config = dict(
    model='class-conditioned image diffusion model',
    dataset='telescope images of galaxies (Galaxy Zoo DECaLS)',
    train_examples=88335,
    image_size=48,
    horizontal_flip=True,
    conditioning='class',
    arch='uvit',
    objective='v',
    cond_dim=192,
    targets=['bar'],
    num_classes=3,
    cond_dropout=0.1,
    norm='rmsnorm',
    norm_position='pre',
    hidden_act='swiglu',
    mlp_ratio=4,
    head_dim=48,
    fused_qkv=False,
    qk_norm=False,
    layer_scale_init=1.0,
    parallel_block=False,
    inner_norm=False,
    patch_size=[4, 4],
    layers=8,
    width=192,
    positions='sincos',
    init='lecun_normal',
    residual_init='zero_last',
    optimizer='muon',
    muon_scale='spectral',
    learning_rate=0.016,
    momentum=0.95,
    nesterov=True,
    orthogonalizer='polar_express',
    adamw_lr_other_params=0.0012,
    max_grad_norm=1.0,
    max_steps=13700,
    batch_size=128,
    epochs=19.9,
    lr_schedule='wsd',
    decay_fraction=0.3,
    final_lr_fraction=0.05,
    warmup_steps=410,
    weight_decay=0.01,
    adamw_weight_decay_other_params=0.01,
)
Rows from block 3 of a small class-conditioned image diffusion model, named by matrix and row number. Rows with one number belong to one neuron. Each number is 200 + 20 x the weight over its row's rms, rounded and kept within 0 to 999. All counts start at 0.
After each neuron's rows are labels from the 100 images, of 14976 (inputs lightly noised), where the neuron reaches its largest size: "responds to" is what is common among them; "colour at peak" is the nearest of a few named colours to the mean colour under the peak. Only what is clearly more common there than usual is listed. The data: telescope images of galaxies (Galaxy Zoo DECaLS). In brackets: how many of the 100.
# gate: MLP gate (model.blocks.3.mlp.gate.weight, 768x192), inputs 128-191
# fc1: MLP up (model.blocks.3.mlp.fc1.weight, 768x192), inputs 128-191
# fc2: MLP down (model.blocks.3.mlp.fc2.weight, 192x768, transposed), outputs 128-191

gate.165,211,205,190,163,166,183,169,194,200,174,230,198,207,184,222,231,195,233,175,225,239,178,188,203,178,230,218,193,192,183,185,178,206,228,179,220,191,222,179,205,208,199,215,207,174,191,210,168,183,173,227,187,195,172,190,188,182,199,259,198,192,192,221,211
fc1.165,242,233,181,180,148,206,216,209,203,174,234,183,188,160,217,196,193,207,189,196,206,192,215,201,179,201,222,214,182,193,178,174,211,234,180,185,193,205,176,204,228,171,193,200,178,203,220,164,207,180,185,153,192,203,206,191,152,194,259,198,213,219,216,208
fc2.165,208,228,215,189,216,187,196,203,204,189,177,142,180,234,191,185,186,216,208,214,220,225,206,194,218,206,187,155,200,236,192,207,209,220,204,178,210,186,211,181,183,164,203,197,200,198,212,207,192,188,197,226,175,216,182,212,207,219,179,212,185,210,186,181
responds to: roundness: round (56)
colour at peak: grey (82)

gate.710,199,180,232,164,212,210,204,208,177,171,192,217,210,207,201,215,201,182,217,200,165,223,209,190,214,190,182,198,230,169,225,183,186,215,172,179,203,210,217,206,188,163,199,218,165,181,201,196,203,172,199,183,195,198,217,200,175,211,256,215,162,184,188,158
fc1.710,187,187,207,217,191,176,180,203,212,225,196,167,184,188,196,181,186,202,223,181,235,179,178,203,217,202,215,198,175,214,178,216,201,217,232,222,200,198,190,210,232,236,182,212,199,221,192,177,203,198,238,197,223,194,224,183,203,180,187,191,201,189,236,247
fc2.710,203,201,223,207,200,192,199,239,202,170,171,204,181,216,216,199,209,194,203,191,183,203,202,208,214,207,208,192,199,187,186,219,219,211,169,212,225,163,197,207,185,199,193,198,203,190,201,239,188,198,180,198,205,189,197,179,191,221,218,196,204,222,186,173
responds to: roundness: round (42)
colour at peak: brown (64)

gate.611,208,216,197,190,214,189,127,186,180,202,190,176,212,181,213,213,176,175,206,192,218,183,221,238,171,213,211,180,206,191,211,189,205,227,176,197,177,184,178,194,197,208,190,220,165,247,190,195,196,196,225,160,221,205,240,214,186,208,228,191,168,175,232,214
fc1.611,230,223,210,207,200,204,177,212,189,219,221,198,213,194,190,214,180,183,208,227,212,173,223,246,170,227,201,161,206,225,234,193,220,212,166,194,182,184,161,210,189,187,195,215,177,209,200,172,204,211,199,201,216,229,230,185,199,211,243,204,202,188,255,216
fc2.611,208,209,153,207,160,176,238,194,223,187,179,162,168,230,208,206,183,215,199,200,209,172,181,183,206,204,216,197,203,232,213,240,205,201,225,192,206,227,228,198,180,170,220,193,221,185,178,173,196,162,212,208,184,192,193,159,185,224,219,238,194,206,190,202
responds to: roundness: round (62)
colour at peak: grey (53); brown (43)

gate.450,141,217,194,201,196,194,221,211,224,207,177,161,213,235,230,228,186,190,209,207,193,227,195,202,203,214,181,185,232,173,195,219,216,191,222,187,202,196,169,156,235,169,136,206,209,173,173,234,196,190,210,208,173,199,215,174,206,176,196,214,178,204,229,220
fc1.450,180,160,205,210,206,198,182,210,230,184,181,179,186,216,184,198,190,260,184,178,196,205,195,208,157,175,198,184,236,182,210,199,196,227,175,163,167,200,173,185,183,191,185,219,220,191,227,202,175,167,212,211,164,189,170,238,205,168,214,190,192,224,189,184
fc2.450,212,233,210,198,188,195,227,199,184,212,205,229,218,199,212,194,176,194,216,236,225,200,201,193,258,209,236,194,178,232,248,215,216,189,214,223,186,191,250,223,205,195,223,197,231,168,202,197,223,213,198,190,205,171,193,186,198,218,194,190,171,175,185,224
responds to: shape: featured or disk (61); edge-on disk: no (54); bar: no (36)
colour at peak: brown (56)

gate.322,212,210,186,182,209,192,220,200,205,211,175,221,168,207,212,217,227,203,194,216,221,232,199,198,206,178,214,187,211,214,218,203,208,216,211,163,210,197,227,222,211,197,181,243,201,189,220,162,233,157,203,196,189,248,210,201,173,169,209,188,193,200,189,172
fc1.322,176,204,234,207,207,163,186,230,196,178,198,175,223,200,203,193,229,188,196,202,207,183,205,154,212,226,175,211,188,186,197,212,222,194,155,219,199,194,193,209,192,194,198,193,203,165,176,193,196,194,198,204,194,188,197,207,213,240,182,199,201,209,185,200
fc2.322,204,199,220,177,153,187,215,216,214,188,214,222,175,216,228,211,207,226,200,178,224,197,197,199,198,205,206,186,182,216,230,193,220,187,166,198,186,211,229,228,191,215,194,226,199,198,166,187,231,151,198,216,214,239,165,192,247,215,237,192,191,159,203,164
responds to: spiral arms: yes (41)
colour at peak: brown (79)

gate.747,183,197,192,193,210,171,206,222,197,207,199,207,174,173,204,199,227,257,191,210,218,226,228,191,203,203,198,213,224,161,200,193,152,215,198,199,189,234,212,208,259,200,219,219,223,199,212,198,165,203,214,229,195,199,160,215,232,203,190,233,192,183,222,210
fc1.747,191,210,179,183,201,192,189,186,206,231,214,188,224,241,260,192,187,217,227,239,207,208,176,210,197,174,184,194,184,228,203,202,197,186,195,181,219,194,196,206,158,230,191,191,193,206,195,216,181,217,193,152,204,179,218,185,159,218,221,180,206,213,171,222
fc2.747,213,219,233,171,204,214,186,191,175,215,229,207,194,231,163,218,189,193,186,220,198,222,192,195,219,244,225,220,202,188,193,214,200,225,192,205,230,225,229,219,216,216,221,217,235,221,180,192,205,202,199,223,180,182,213,251,168,196,210,201,254,184,223,195
responds to: shape: featured or disk (64)
colour at peak: brown (58); grey (27)

gate.623,174,161,182,186,205,186,198,223,179,204,226,198,169,228,212,193,209,221,198,162,197,217,204,207,197,219,224,197,194,172,199,196,194,261,186,202,178,236,227,219,189,161,210,169,203,185,204,190,178,172,173,150,228,207,205,212,202,183,178,230,196,159,219,206
fc1.623,179,195,163,197,204,181,223,207,210,212,214,194,181,229,197,199,190,224,200,192,207,185,163,198,208,200,186,204,214,223,195,144,177,207,214,223,159,133,177,200,194,201,197,202,219,204,228,174,167,184,229,184,221,208,203,173,209,196,200,195,227,167,182,205
fc2.623,215,194,205,203,204,181,154,212,185,220,183,218,190,168,206,226,198,192,203,235,189,211,238,187,212,214,208,164,203,205,224,251,180,202,183,223,202,213,205,175,211,173,202,206,207,228,210,160,204,217,201,199,235,234,164,204,183,215,168,205,188,202,193,185
responds to: edge-on disk: yes (39)
colour at peak: grey (67)

gate.137,182,182,203,211,193,205,199,233,178,194,173,202,163,229,191,203,202,187,210,209,231,191,232,236,208,221,201,224,211,200,170,183,188,209,228,171,194,204,212,170,205,187,218,183,197,177,199,232,229,188,222,201,230,212,189,183,155,196,222,188,201,166,222,193
fc1.137,207,214,181,215,191,200,178,213,192,188,195,179,182,231,184,189,190,226,232,216,242,186,232,223,201,199,240,189,207,194,192,189,204,190,221,158,209,160,189,154,179,234,204,197,213,211,225,232,220,234,241,233,181,177,201,212,175,200,211,196,224,159,188,218
fc2.137,249,188,203,218,207,198,195,197,192,187,224,174,215,217,203,173,191,172,197,214,178,179,182,204,204,172,190,196,216,229,199,226,218,191,227,201,200,198,211,195,202,215,189,172,209,186,217,201,187,192,221,212,165,211,194,223,201,209,218,203,208,225,155,231
responds to: edge-on disk: no (75); spiral arms: yes (62); bar: no (53)
colour at peak: grey (79)

gate.279,188,203,211,203,194,232,150,202,224,213,204,238,199,226,178,219,170,182,222,222,177,207,201,199,193,219,187,175,200,227,172,191,241,203,175,201,254,204,164,152,210,205,189,209,177,213,211,222,228,196,212,236,223,188,176,185,191,203,195,201,209,177,219,195
fc1.279,217,203,239,195,209,205,199,198,199,204,217,183,206,221,187,186,214,193,180,208,211,198,173,193,215,155,175,173,194,208,194,210,203,186,209,181,202,191,163,181,170,251,196,209,166,205,175,210,202,229,203,182,158,172,175,215,197,188,202,220,214,212,200,172
fc2.279,229,237,151,220,164,182,178,205,180,183,220,148,199,205,189,231,221,184,223,197,157,196,179,183,189,169,241,219,176,213,228,162,235,200,166,200,191,225,206,244,216,182,195,204,210,221,228,181,188,188,194,212,218,213,198,186,240,155,217,224,188,199,200,198
responds to: roundness: cigar-shaped (27)
colour at peak: grey (89)

gate.222,173,209,195,186,198,198,176,207,221,210,246,173,192,181,220,194,201,269,218,205,186,181,174,200,151,191,196,225,201,196,177,223,178,227,194,198,231,176,215,224,208,201,188,219,202,184,195,184,212,216,201,221,179,195,225,221,160,203,224,192,165,188,178,155
fc1.222,193,193,200,219,227,181,208,216,198,201,160,221,206,206,193,215,225,143,205,170,200,211,234,206,232,200,221,191,223,210,219,193,202,172,188,198,201,209,202,171,219,212,197,169,229,211,219,184,171,192,213,199,224,231,148,199,243,197,150,182,228,189,205,239
fc2.222,179,197,204,224,195,216,202,189,244,195,237,193,190,175,194,189,207,220,176,228,202,153,162,193,195,205,191,230,209,211,184,232,234,228,216,222,175,191,220,225,168,208,215,188,187,169,160,212,179,178,195,222,168,179,231,191,202,197,204,217,194,199,195,185
responds to: roundness: round (44)
colour at peak: brown (49)

gate.170,190,210,245,199,185,204,181,209,252,186,199,211,196,200,230,215,208,237,236,221,174,233,197,208,195,203,221,203,184,213,200,199,223,154,192,172,196,202,192,205,247,177,213,185,191,175,182,213,189,199,194,237,224,181,193,215,176,212,179,223,211,200,209,238
fc1.170,195,201,176,215,196,169,161,198,212,216,182,143,215,215,203,210,211,225,206,204,167,223,213,210,190,212,209,203,190,204,200,201,200,151,206,215,182,188,210,191,214,174,209,223,208,195,195,190,187,224,209,223,211,211,194,207,195,209,201,237,223,189,210,191
fc2.170,201,185,195,191,186,211,208,197,178,213,192,168,206,202,156,174,212,210,203,208,161,231,215,205,208,210,198,216,193,175,179,192,246,182,235,181,205,181,158,158,194,182,186,216,209,208,174,205,176,217,228,238,194,206,207,167,205,186,207,193,181,219,190,205
responds to: edge-on disk: yes (29)
colour at peak: brown (73)

gate.109,205,188,190,206,205,215,168,201,227,162,191,225,202,194,219,223,222,230,169,183,183,187,213,202,221,189,180,200,169,198,170,212,262,211,202,176,191,166,187,219,214,193,210,179,203,197,222,240,200,224,196,241,222,200,195,224,216,181,178,203,178,210,199,188
fc1.109,179,178,241,182,188,175,186,178,175,195,146,188,204,189,198,209,199,182,180,213,188,192,228,214,189,195,187,181,168,210,198,203,219,205,218,184,215,218,210,199,173,189,184,197,218,208,231,172,165,222,211,194,237,219,211,177,170,173,201,176,176,218,170,180
fc2.109,183,176,231,211,175,171,181,209,197,193,223,189,195,189,197,200,229,188,185,201,179,188,205,187,165,184,178,185,189,169,185,196,208,191,191,182,179,219,224,211,231,158,205,220,192,169,152,208,188,213,171,216,215,263,216,209,195,184,190,200,185,190,214,207
responds to: roundness: cigar-shaped (25)
colour at peak: brown (30)

gate.175,201,219,191,212,203,207,197,229,221,207,227,190,189,177,163,220,236,221,191,236,194,202,197,220,191,183,181,235,204,164,167,211,213,214,177,224,228,176,244,195,228,159,148,197,187,193,234,226,215,197,238,203,218,200,213,196,203,208,214,200,207,173,198,202
fc1.175,193,192,164,179,178,222,207,218,224,181,229,181,204,197,213,230,206,174,164,229,211,231,224,190,186,212,181,183,180,192,206,241,217,224,175,238,235,194,205,183,181,202,176,173,179,185,159,192,199,213,184,193,209,185,177,229,222,214,176,195,198,173,202,206
fc2.175,228,195,186,231,181,178,182,204,210,198,204,177,225,183,181,190,183,183,208,228,232,193,177,184,222,191,228,214,157,185,222,198,186,188,189,212,209,224,183,223,202,218,196,223,215,200,173,193,206,180,216,182,221,215,209,194,206,195,224,202,148,218,197,204
responds to: roundness: round (43)
colour at peak: grey (89)

gate.211,188,209,212,196,214,197,198,224,186,193,169,201,213,200,204,241,198,150,185,198,215,178,206,192,185,192,197,206,152,224,221,195,244,185,204,168,216,229,212,221,212,194,191,223,185,211,152,190,207,223,193,239,192,172,199,204,207,199,232,212,199,205,221,183
fc1.211,193,164,200,154,186,211,246,189,180,206,192,204,203,195,194,183,173,193,217,188,225,222,182,176,204,237,208,222,259,148,202,197,179,184,210,211,186,191,220,160,167,223,244,221,191,215,211,183,208,191,218,166,162,213,177,206,199,196,194,195,214,192,168,184
fc2.211,197,221,204,202,191,190,192,156,191,227,233,224,198,178,248,205,222,231,176,201,199,191,204,194,174,223,201,221,201,186,192,204,226,212,216,223,226,217,171,232,172,226,220,214,194,207,207,228,224,216,192,173,194,175,154,195,217,206,171,211,193,209,171,190
responds to: edge-on disk: yes (43); roundness: cigar-shaped (43)
colour at peak: grey (80)

gate.304,234,220,219,195,210,172,204,187,188,215,197,188,207,171,206,202,209,188,213,194,210,194,238,203,173,163,189,208,215,236,182,207,218,171,205,179,193,215,224,232,207,207,184,196,224,230,150,177,176,223,216,185,209,194,185,194,196,200,170,195,171,190,172,217
fc1.304,188,188,213,203,181,194,198,202,241,190,198,197,193,168,220,215,193,203,165,197,194,190,198,224,236,193,199,196,195,202,229,236,241,213,203,176,179,198,217,223,206,197,153,171,222,207,215,158,232,173,190,180,192,182,225,185,222,167,209,207,152,197,187,159
fc2.304,220,178,158,195,218,209,212,193,202,192,190,222,181,213,193,186,172,209,188,194,189,204,220,168,205,228,235,171,233,211,170,213,198,184,197,223,173,241,218,216,217,204,208,204,198,184,165,180,187,174,188,194,194,199,177,214,190,204,222,210,206,230,218,193
responds to: roundness: cigar-shaped (33); edge-on disk: yes (29)
colour at peak: brown (59); grey (40)

gate.146,193,175,233,220,195,202,169,199,226,176,182,170,229,200,180,176,207,227,179,179,210,228,209,176,190,197,190,207,176,188,180,193,180,226,211,202,235,191,210,220,157,188,214,159,223,177,195,219,190,205,216,163,207,187,193,220,230,200,208,208,177,183,196,181
fc1.146,227,225,201,200,178,214,213,186,194,214,211,228,207,200,207,225,182,178,233,193,234,206,206,215,248,228,196,180,199,203,229,213,212,158,206,219,167,221,162,184,252,187,194,250,217,205,237,192,186,206,173,215,184,206,180,180,183,200,186,202,244,195,209,217
fc2.146,164,191,232,189,185,185,186,194,219,213,234,200,206,199,192,223,173,225,186,231,186,190,212,174,226,192,199,193,193,188,175,220,160,208,195,205,223,177,240,224,177,196,234,205,245,189,243,232,196,229,224,177,213,236,181,238,199,200,195,203,178,224,179,184
responds to: edge-on disk: yes (47); roundness: cigar-shaped (25)
colour at peak: brown (52); grey (48)

gate.440,153,209,237,197,226,223,194,185,174,218,233,184,224,177,243,241,217,184,195,207,176,209,194,246,209,163,195,213,193,169,178,209,175,180,195,240,210,215,209,224,192,199,171,200,198,196,200,207,235,187,169,221,204,201,204,178,161,187,182,181,218,210,196,191
fc1.440,218,210,166,217,194,188,233,227,194,184,196,216,170,227,205,185,192,223,210,194,214,215,205,145,193,230,230,192,217,209,223,194,237,230,219,176,180,155,194,189,218,184,204,203,191,226,196,209,211,185,219,211,189,182,176,193,221,209,211,199,208,198,217,193
fc2.440,260,199,198,211,219,229,183,209,190,205,220,204,215,184,219,151,211,237,207,216,225,222,186,208,194,182,161,206,186,197,226,201,233,190,170,218,194,177,171,229,208,194,224,186,229,211,214,207,204,157,181,208,200,190,207,248,193,180,202,236,226,211,181,183
responds to: shape: featured or disk (63); edge-on disk: no (54); spiral arms: yes (40)
colour at peak: brown (50)

gate.23,191,212,215,213,211,215,155,192,222,178,207,198,170,202,205,199,223,172,176,186,165,187,211,202,194,150,190,175,205,197,175,163,242,192,186,214,176,222,199,208,210,205,235,246,198,156,186,220,219,233,175,237,195,189,228,203,207,190,197,186,196,214,204,189
fc1.23,221,207,211,193,189,185,235,210,172,205,201,216,228,212,211,217,222,208,217,209,197,211,213,206,193,251,193,179,231,220,187,237,182,221,185,182,240,222,176,187,204,186,183,155,202,231,200,192,150,186,211,214,228,186,165,214,175,197,233,201,224,171,212,200
fc2.23,194,206,231,214,174,175,160,205,188,223,179,192,190,159,181,215,212,194,222,226,182,213,188,176,184,166,172,205,196,223,215,223,246,183,191,230,212,200,232,226,186,198,174,219,210,216,179,167,214,175,173,204,196,204,210,179,186,184,215,214,197,219,210,181
responds to: edge-on disk: no (94); shape: featured or disk (94); bar: no (73)
colour at peak: brown (43)

gate.436,185,199,213,215,206,189,237,219,228,194,188,189,198,201,209,190,188,237,188,206,189,193,215,195,172,204,208,214,208,221,224,205,185,190,218,238,150,188,201,225,194,215,208,194,219,191,234,267,192,177,223,236,215,176,180,193,187,193,194,207,168,215,205,211
fc1.436,234,187,192,219,202,178,163,195,192,199,219,230,197,190,193,229,181,199,198,178,225,210,195,198,202,203,186,197,233,208,193,188,203,205,184,178,229,217,213,163,219,219,181,196,211,185,187,197,208,213,206,195,201,224,218,228,192,220,227,180,183,209,210,193
fc2.436,161,187,221,199,179,188,227,207,211,234,187,199,194,225,203,179,160,223,191,210,194,166,171,188,171,210,207,208,190,211,213,234,205,187,204,214,186,213,202,264,190,202,233,209,197,228,213,202,213,183,228,192,156,188,183,176,229,175,181,237,186,210,190,192
responds to: shape: featured or disk (60); edge-on disk: no (51); spiral arms: yes (44)
colour at peak: brown (30)

gate.590,161,217,235,187,218,203,206,189,199,167,193,235,169,181,193,187,218,214,221,190,189,206,218,203,199,153,192,207,183,190,179,212,177,228,175,213,204,209,178,188,192,214,193,193,208,237,211,214,210,228,227,197,183,197,223,191,229,220,214,188,183,228,196,198
fc1.590,167,230,184,201,215,211,189,224,198,211,206,189,220,202,199,199,195,191,187,184,179,213,200,192,232,192,233,183,226,207,172,180,190,176,192,184,189,211,212,214,211,182,200,224,203,182,206,199,200,241,169,233,201,220,204,205,243,158,195,210,186,232,196,197
fc2.590,218,195,197,193,213,231,211,182,180,208,208,191,199,195,208,197,212,208,206,180,237,214,199,215,186,190,180,203,156,216,252,177,199,215,193,163,209,210,208,192,225,225,199,187,179,189,197,219,231,216,157,224,209,214,221,189,214,198,185,205,229,151,236,184
responds to: edge-on disk: yes (33); roundness: cigar-shaped (25)
colour at peak: grey (52); brown (43)

gate.522,198,199,190,247,175,206,202,218,171,197,249,215,195,209,216,223,202,208,203,245,235,203,170,217,204,208,232,204,220,162,226,215,187,201,237,216,196,153,215,216,220,178,180,228,208,179,204,214,222,201,172,172,203,204,206,200,185,203,225,191,196,245,211,239
fc1.522,209,177,214,160,196,228,196,175,214,178,172,166,191,226,203,182,208,217,194,162,197,204,216,210,181,182,197,222,211,206,176,171,168,208,197,153,194,218,192,200,194,197,154,193,194,231,153,238,190,176,179,201,224,178,217,208,194,195,166,156,180,173,173,201
fc2.522,178,168,201,201,208,212,205,213,188,203,213,227,206,188,209,206,197,230,213,202,196,226,168,175,224,210,245,199,220,201,172,183,201,215,229,219,234,199,233,208,182,180,194,214,171,182,206,168,222,198,201,178,159,220,195,228,170,223,204,178,188,232,202,215
responds to: edge-on disk: yes (26)
colour at peak: brown (62); grey (36)

gate.527,194,175,189,207,194,205,227,186,195,177,177,223,198,211,216,230,228,215,201,185,224,195,187,189,182,179,208,201,183,217,216,218,198,177,219,208,195,191,213,230,157,195,241,223,177,198,216,233,202,184,204,170,197,217,221,208,205,200,200,165,198,206,228,219
fc1.527,223,170,186,242,193,197,204,230,175,224,212,169,202,213,217,169,181,214,215,229,222,226,204,194,206,241,192,190,209,196,183,199,209,196,209,192,198,206,151,198,216,214,182,226,207,205,199,209,204,212,189,209,223,171,188,192,195,182,222,216,195,199,196,184
fc2.527,182,196,203,202,182,207,212,206,195,167,196,208,181,219,218,182,190,238,201,161,208,209,204,154,160,202,188,180,176,182,208,179,179,182,188,208,198,182,226,208,179,207,214,189,215,240,175,200,242,192,232,212,193,194,223,163,210,196,220,181,192,197,201,220
responds to: edge-on disk: no (55); spiral arms: yes (41)
colour at peak: brown (62)

gate.763,165,188,210,205,205,222,201,229,199,199,212,214,191,213,192,201,215,230,173,210,200,186,203,233,198,210,182,192,208,263,188,223,184,201,189,218,207,182,228,189,235,190,209,173,220,192,183,230,193,194,212,193,182,184,223,165,197,206,177,208,185,169,190,183
fc1.763,185,181,198,154,189,199,178,167,201,189,191,214,210,197,228,220,197,218,202,203,213,197,207,171,208,202,195,205,226,164,231,198,194,180,180,193,206,216,200,211,219,222,221,200,165,205,202,208,252,197,229,200,210,197,187,197,180,200,199,169,182,151,201,207
fc2.763,201,197,208,210,197,199,198,213,236,224,162,203,213,231,214,207,185,209,188,217,231,214,197,205,226,231,198,198,153,198,229,193,203,168,185,224,168,188,220,210,223,152,183,188,210,198,210,172,193,189,169,193,207,179,214,202,186,214,206,213,204,202,223,224
responds to: shape: featured or disk (75); edge-on disk: no (74); spiral arms: yes (62)
colour at peak: grey (95)

gate.69,190,160,218,182,198,213,166,214,194,197,198,226,192,185,210,211,176,216,215,134,220,228,220,230,177,219,203,199,197,217,180,215,202,179,200,230,168,190,216,224,184,201,187,214,178,208,150,191,190,196,183,195,213,195,194,201,228,251,209,219,202,199,226,181
fc1.69,205,204,214,202,233,240,211,186,163,213,167,178,196,183,215,209,205,162,163,228,183,163,211,156,242,203,234,209,213,198,234,182,145,210,199,188,207,190,214,185,195,213,211,194,222,235,226,154,213,215,228,210,162,174,191,188,212,194,184,217,194,171,187,200
fc2.69,212,180,181,197,198,184,192,214,233,202,199,224,193,251,210,232,217,235,179,212,184,181,187,211,191,214,174,213,180,203,154,183,208,218,218,204,152,199,205,199,224,164,233,211,196,195,205,214,230,234,191,200,239,213,200,195,197,201,208,177,194,197,240,164
responds to: roundness: round (43)
colour at peak: brown (62)

gate.525,213,186,195,202,251,189,179,205,221,267,213,182,188,213,251,227,202,207,203,222,197,205,219,195,212,193,222,196,224,221,196,181,183,204,209,190,211,209,186,210,192,202,189,240,218,230,246,173,217,216,184,174,163,177,185,204,210,217,252,215,221,186,188,199
fc1.525,186,196,230,181,210,214,226,208,196,207,207,207,172,174,228,208,223,216,200,192,182,173,200,189,219,189,202,172,173,219,200,214,194,218,192,218,209,215,202,189,165,195,205,198,215,163,207,201,223,227,188,203,210,197,182,217,199,220,178,166,188,176,166,166
fc2.525,186,222,208,226,168,224,193,169,165,211,216,195,218,209,208,209,195,243,206,183,194,229,179,221,206,162,224,175,180,198,232,225,200,171,196,195,211,215,180,220,218,218,204,190,208,219,199,195,179,206,198,215,188,210,188,206,196,223,207,226,183,214,171,192
responds to: spiral arms: yes (39)
colour at peak: brown (40)

gate.215,220,172,227,191,198,165,170,181,209,231,197,210,206,192,220,160,192,192,201,196,160,195,194,236,188,211,168,202,218,215,205,192,196,216,182,176,186,149,190,179,185,181,215,207,219,190,208,204,238,190,190,211,189,169,210,166,156,210,224,185,189,200,209,195
fc1.215,186,177,245,225,215,228,228,194,196,226,230,205,207,215,180,201,158,192,208,150,199,215,185,194,184,205,206,228,203,193,204,219,195,213,215,177,229,175,186,194,203,180,190,186,181,203,218,196,201,190,191,192,192,181,211,221,178,201,223,234,222,223,183,161
fc2.215,172,196,193,196,218,187,167,230,186,186,188,180,213,186,152,206,219,197,150,201,209,236,206,164,191,227,220,198,218,231,192,203,213,180,243,207,208,204,193,211,180,193,191,201,204,186,160,204,176,201,194,174,200,184,191,185,225,176,183,199,190,205,226,218
responds to: edge-on disk: no (50); spiral arms: yes (40)
colour at peak: brown (59)

gate.236,180,191,201,219,225,222,191,203,222,199,220,205,163,177,203,176,196,185,198,180,180,202,205,215,157,201,202,174,190,208,194,238,208,156,160,222,219,221,217,203,201,192,185,206,178,193,204,194,187,215,235,199,206,190,197,159,206,212,213,183,207,197,246,235
fc1.236,195,207,182,181,199,210,222,164,216,189,197,215,209,198,175,185,168,180,179,211,160,218,235,192,180,179,215,178,176,184,226,234,201,207,220,200,247,199,176,193,197,215,201,209,174,195,208,177,179,208,178,215,177,162,212,219,187,190,195,199,203,179,210,211
fc2.236,208,198,190,203,148,189,171,195,178,226,220,202,224,168,181,190,170,201,207,220,171,168,216,207,229,168,165,202,231,215,215,193,201,232,198,200,169,229,185,184,219,199,194,211,219,215,210,214,205,196,232,158,212,202,190,217,177,201,204,241,195,225,189,179
responds to: roundness: round (42)
colour at peak: grey (67); brown (33)

gate.110,179,189,239,205,221,192,182,233,183,213,213,197,197,177,198,217,218,194,188,164,190,228,176,197,204,176,173,176,182,223,171,201,237,188,225,205,190,155,220,184,233,161,193,192,191,211,207,194,198,220,178,204,225,186,212,209,198,175,233,196,182,206,225,163
fc1.110,179,202,226,233,197,199,166,169,175,192,216,202,203,184,211,212,171,210,191,179,203,200,190,204,195,204,207,186,205,231,206,235,195,197,198,200,226,199,210,186,187,204,184,195,180,216,184,192,203,207,176,205,208,201,213,201,176,207,227,174,191,209,229,177
fc2.110,188,206,199,186,218,203,180,161,201,173,168,182,188,198,177,182,181,214,207,197,194,218,187,194,185,193,231,181,191,182,260,179,221,171,181,166,171,193,173,188,231,221,192,192,150,169,234,170,204,193,179,220,198,184,233,197,216,206,177,209,211,182,233,237
responds to: edge-on disk: yes (38); roundness: cigar-shaped (31)
colour at peak: brown (65); grey (31)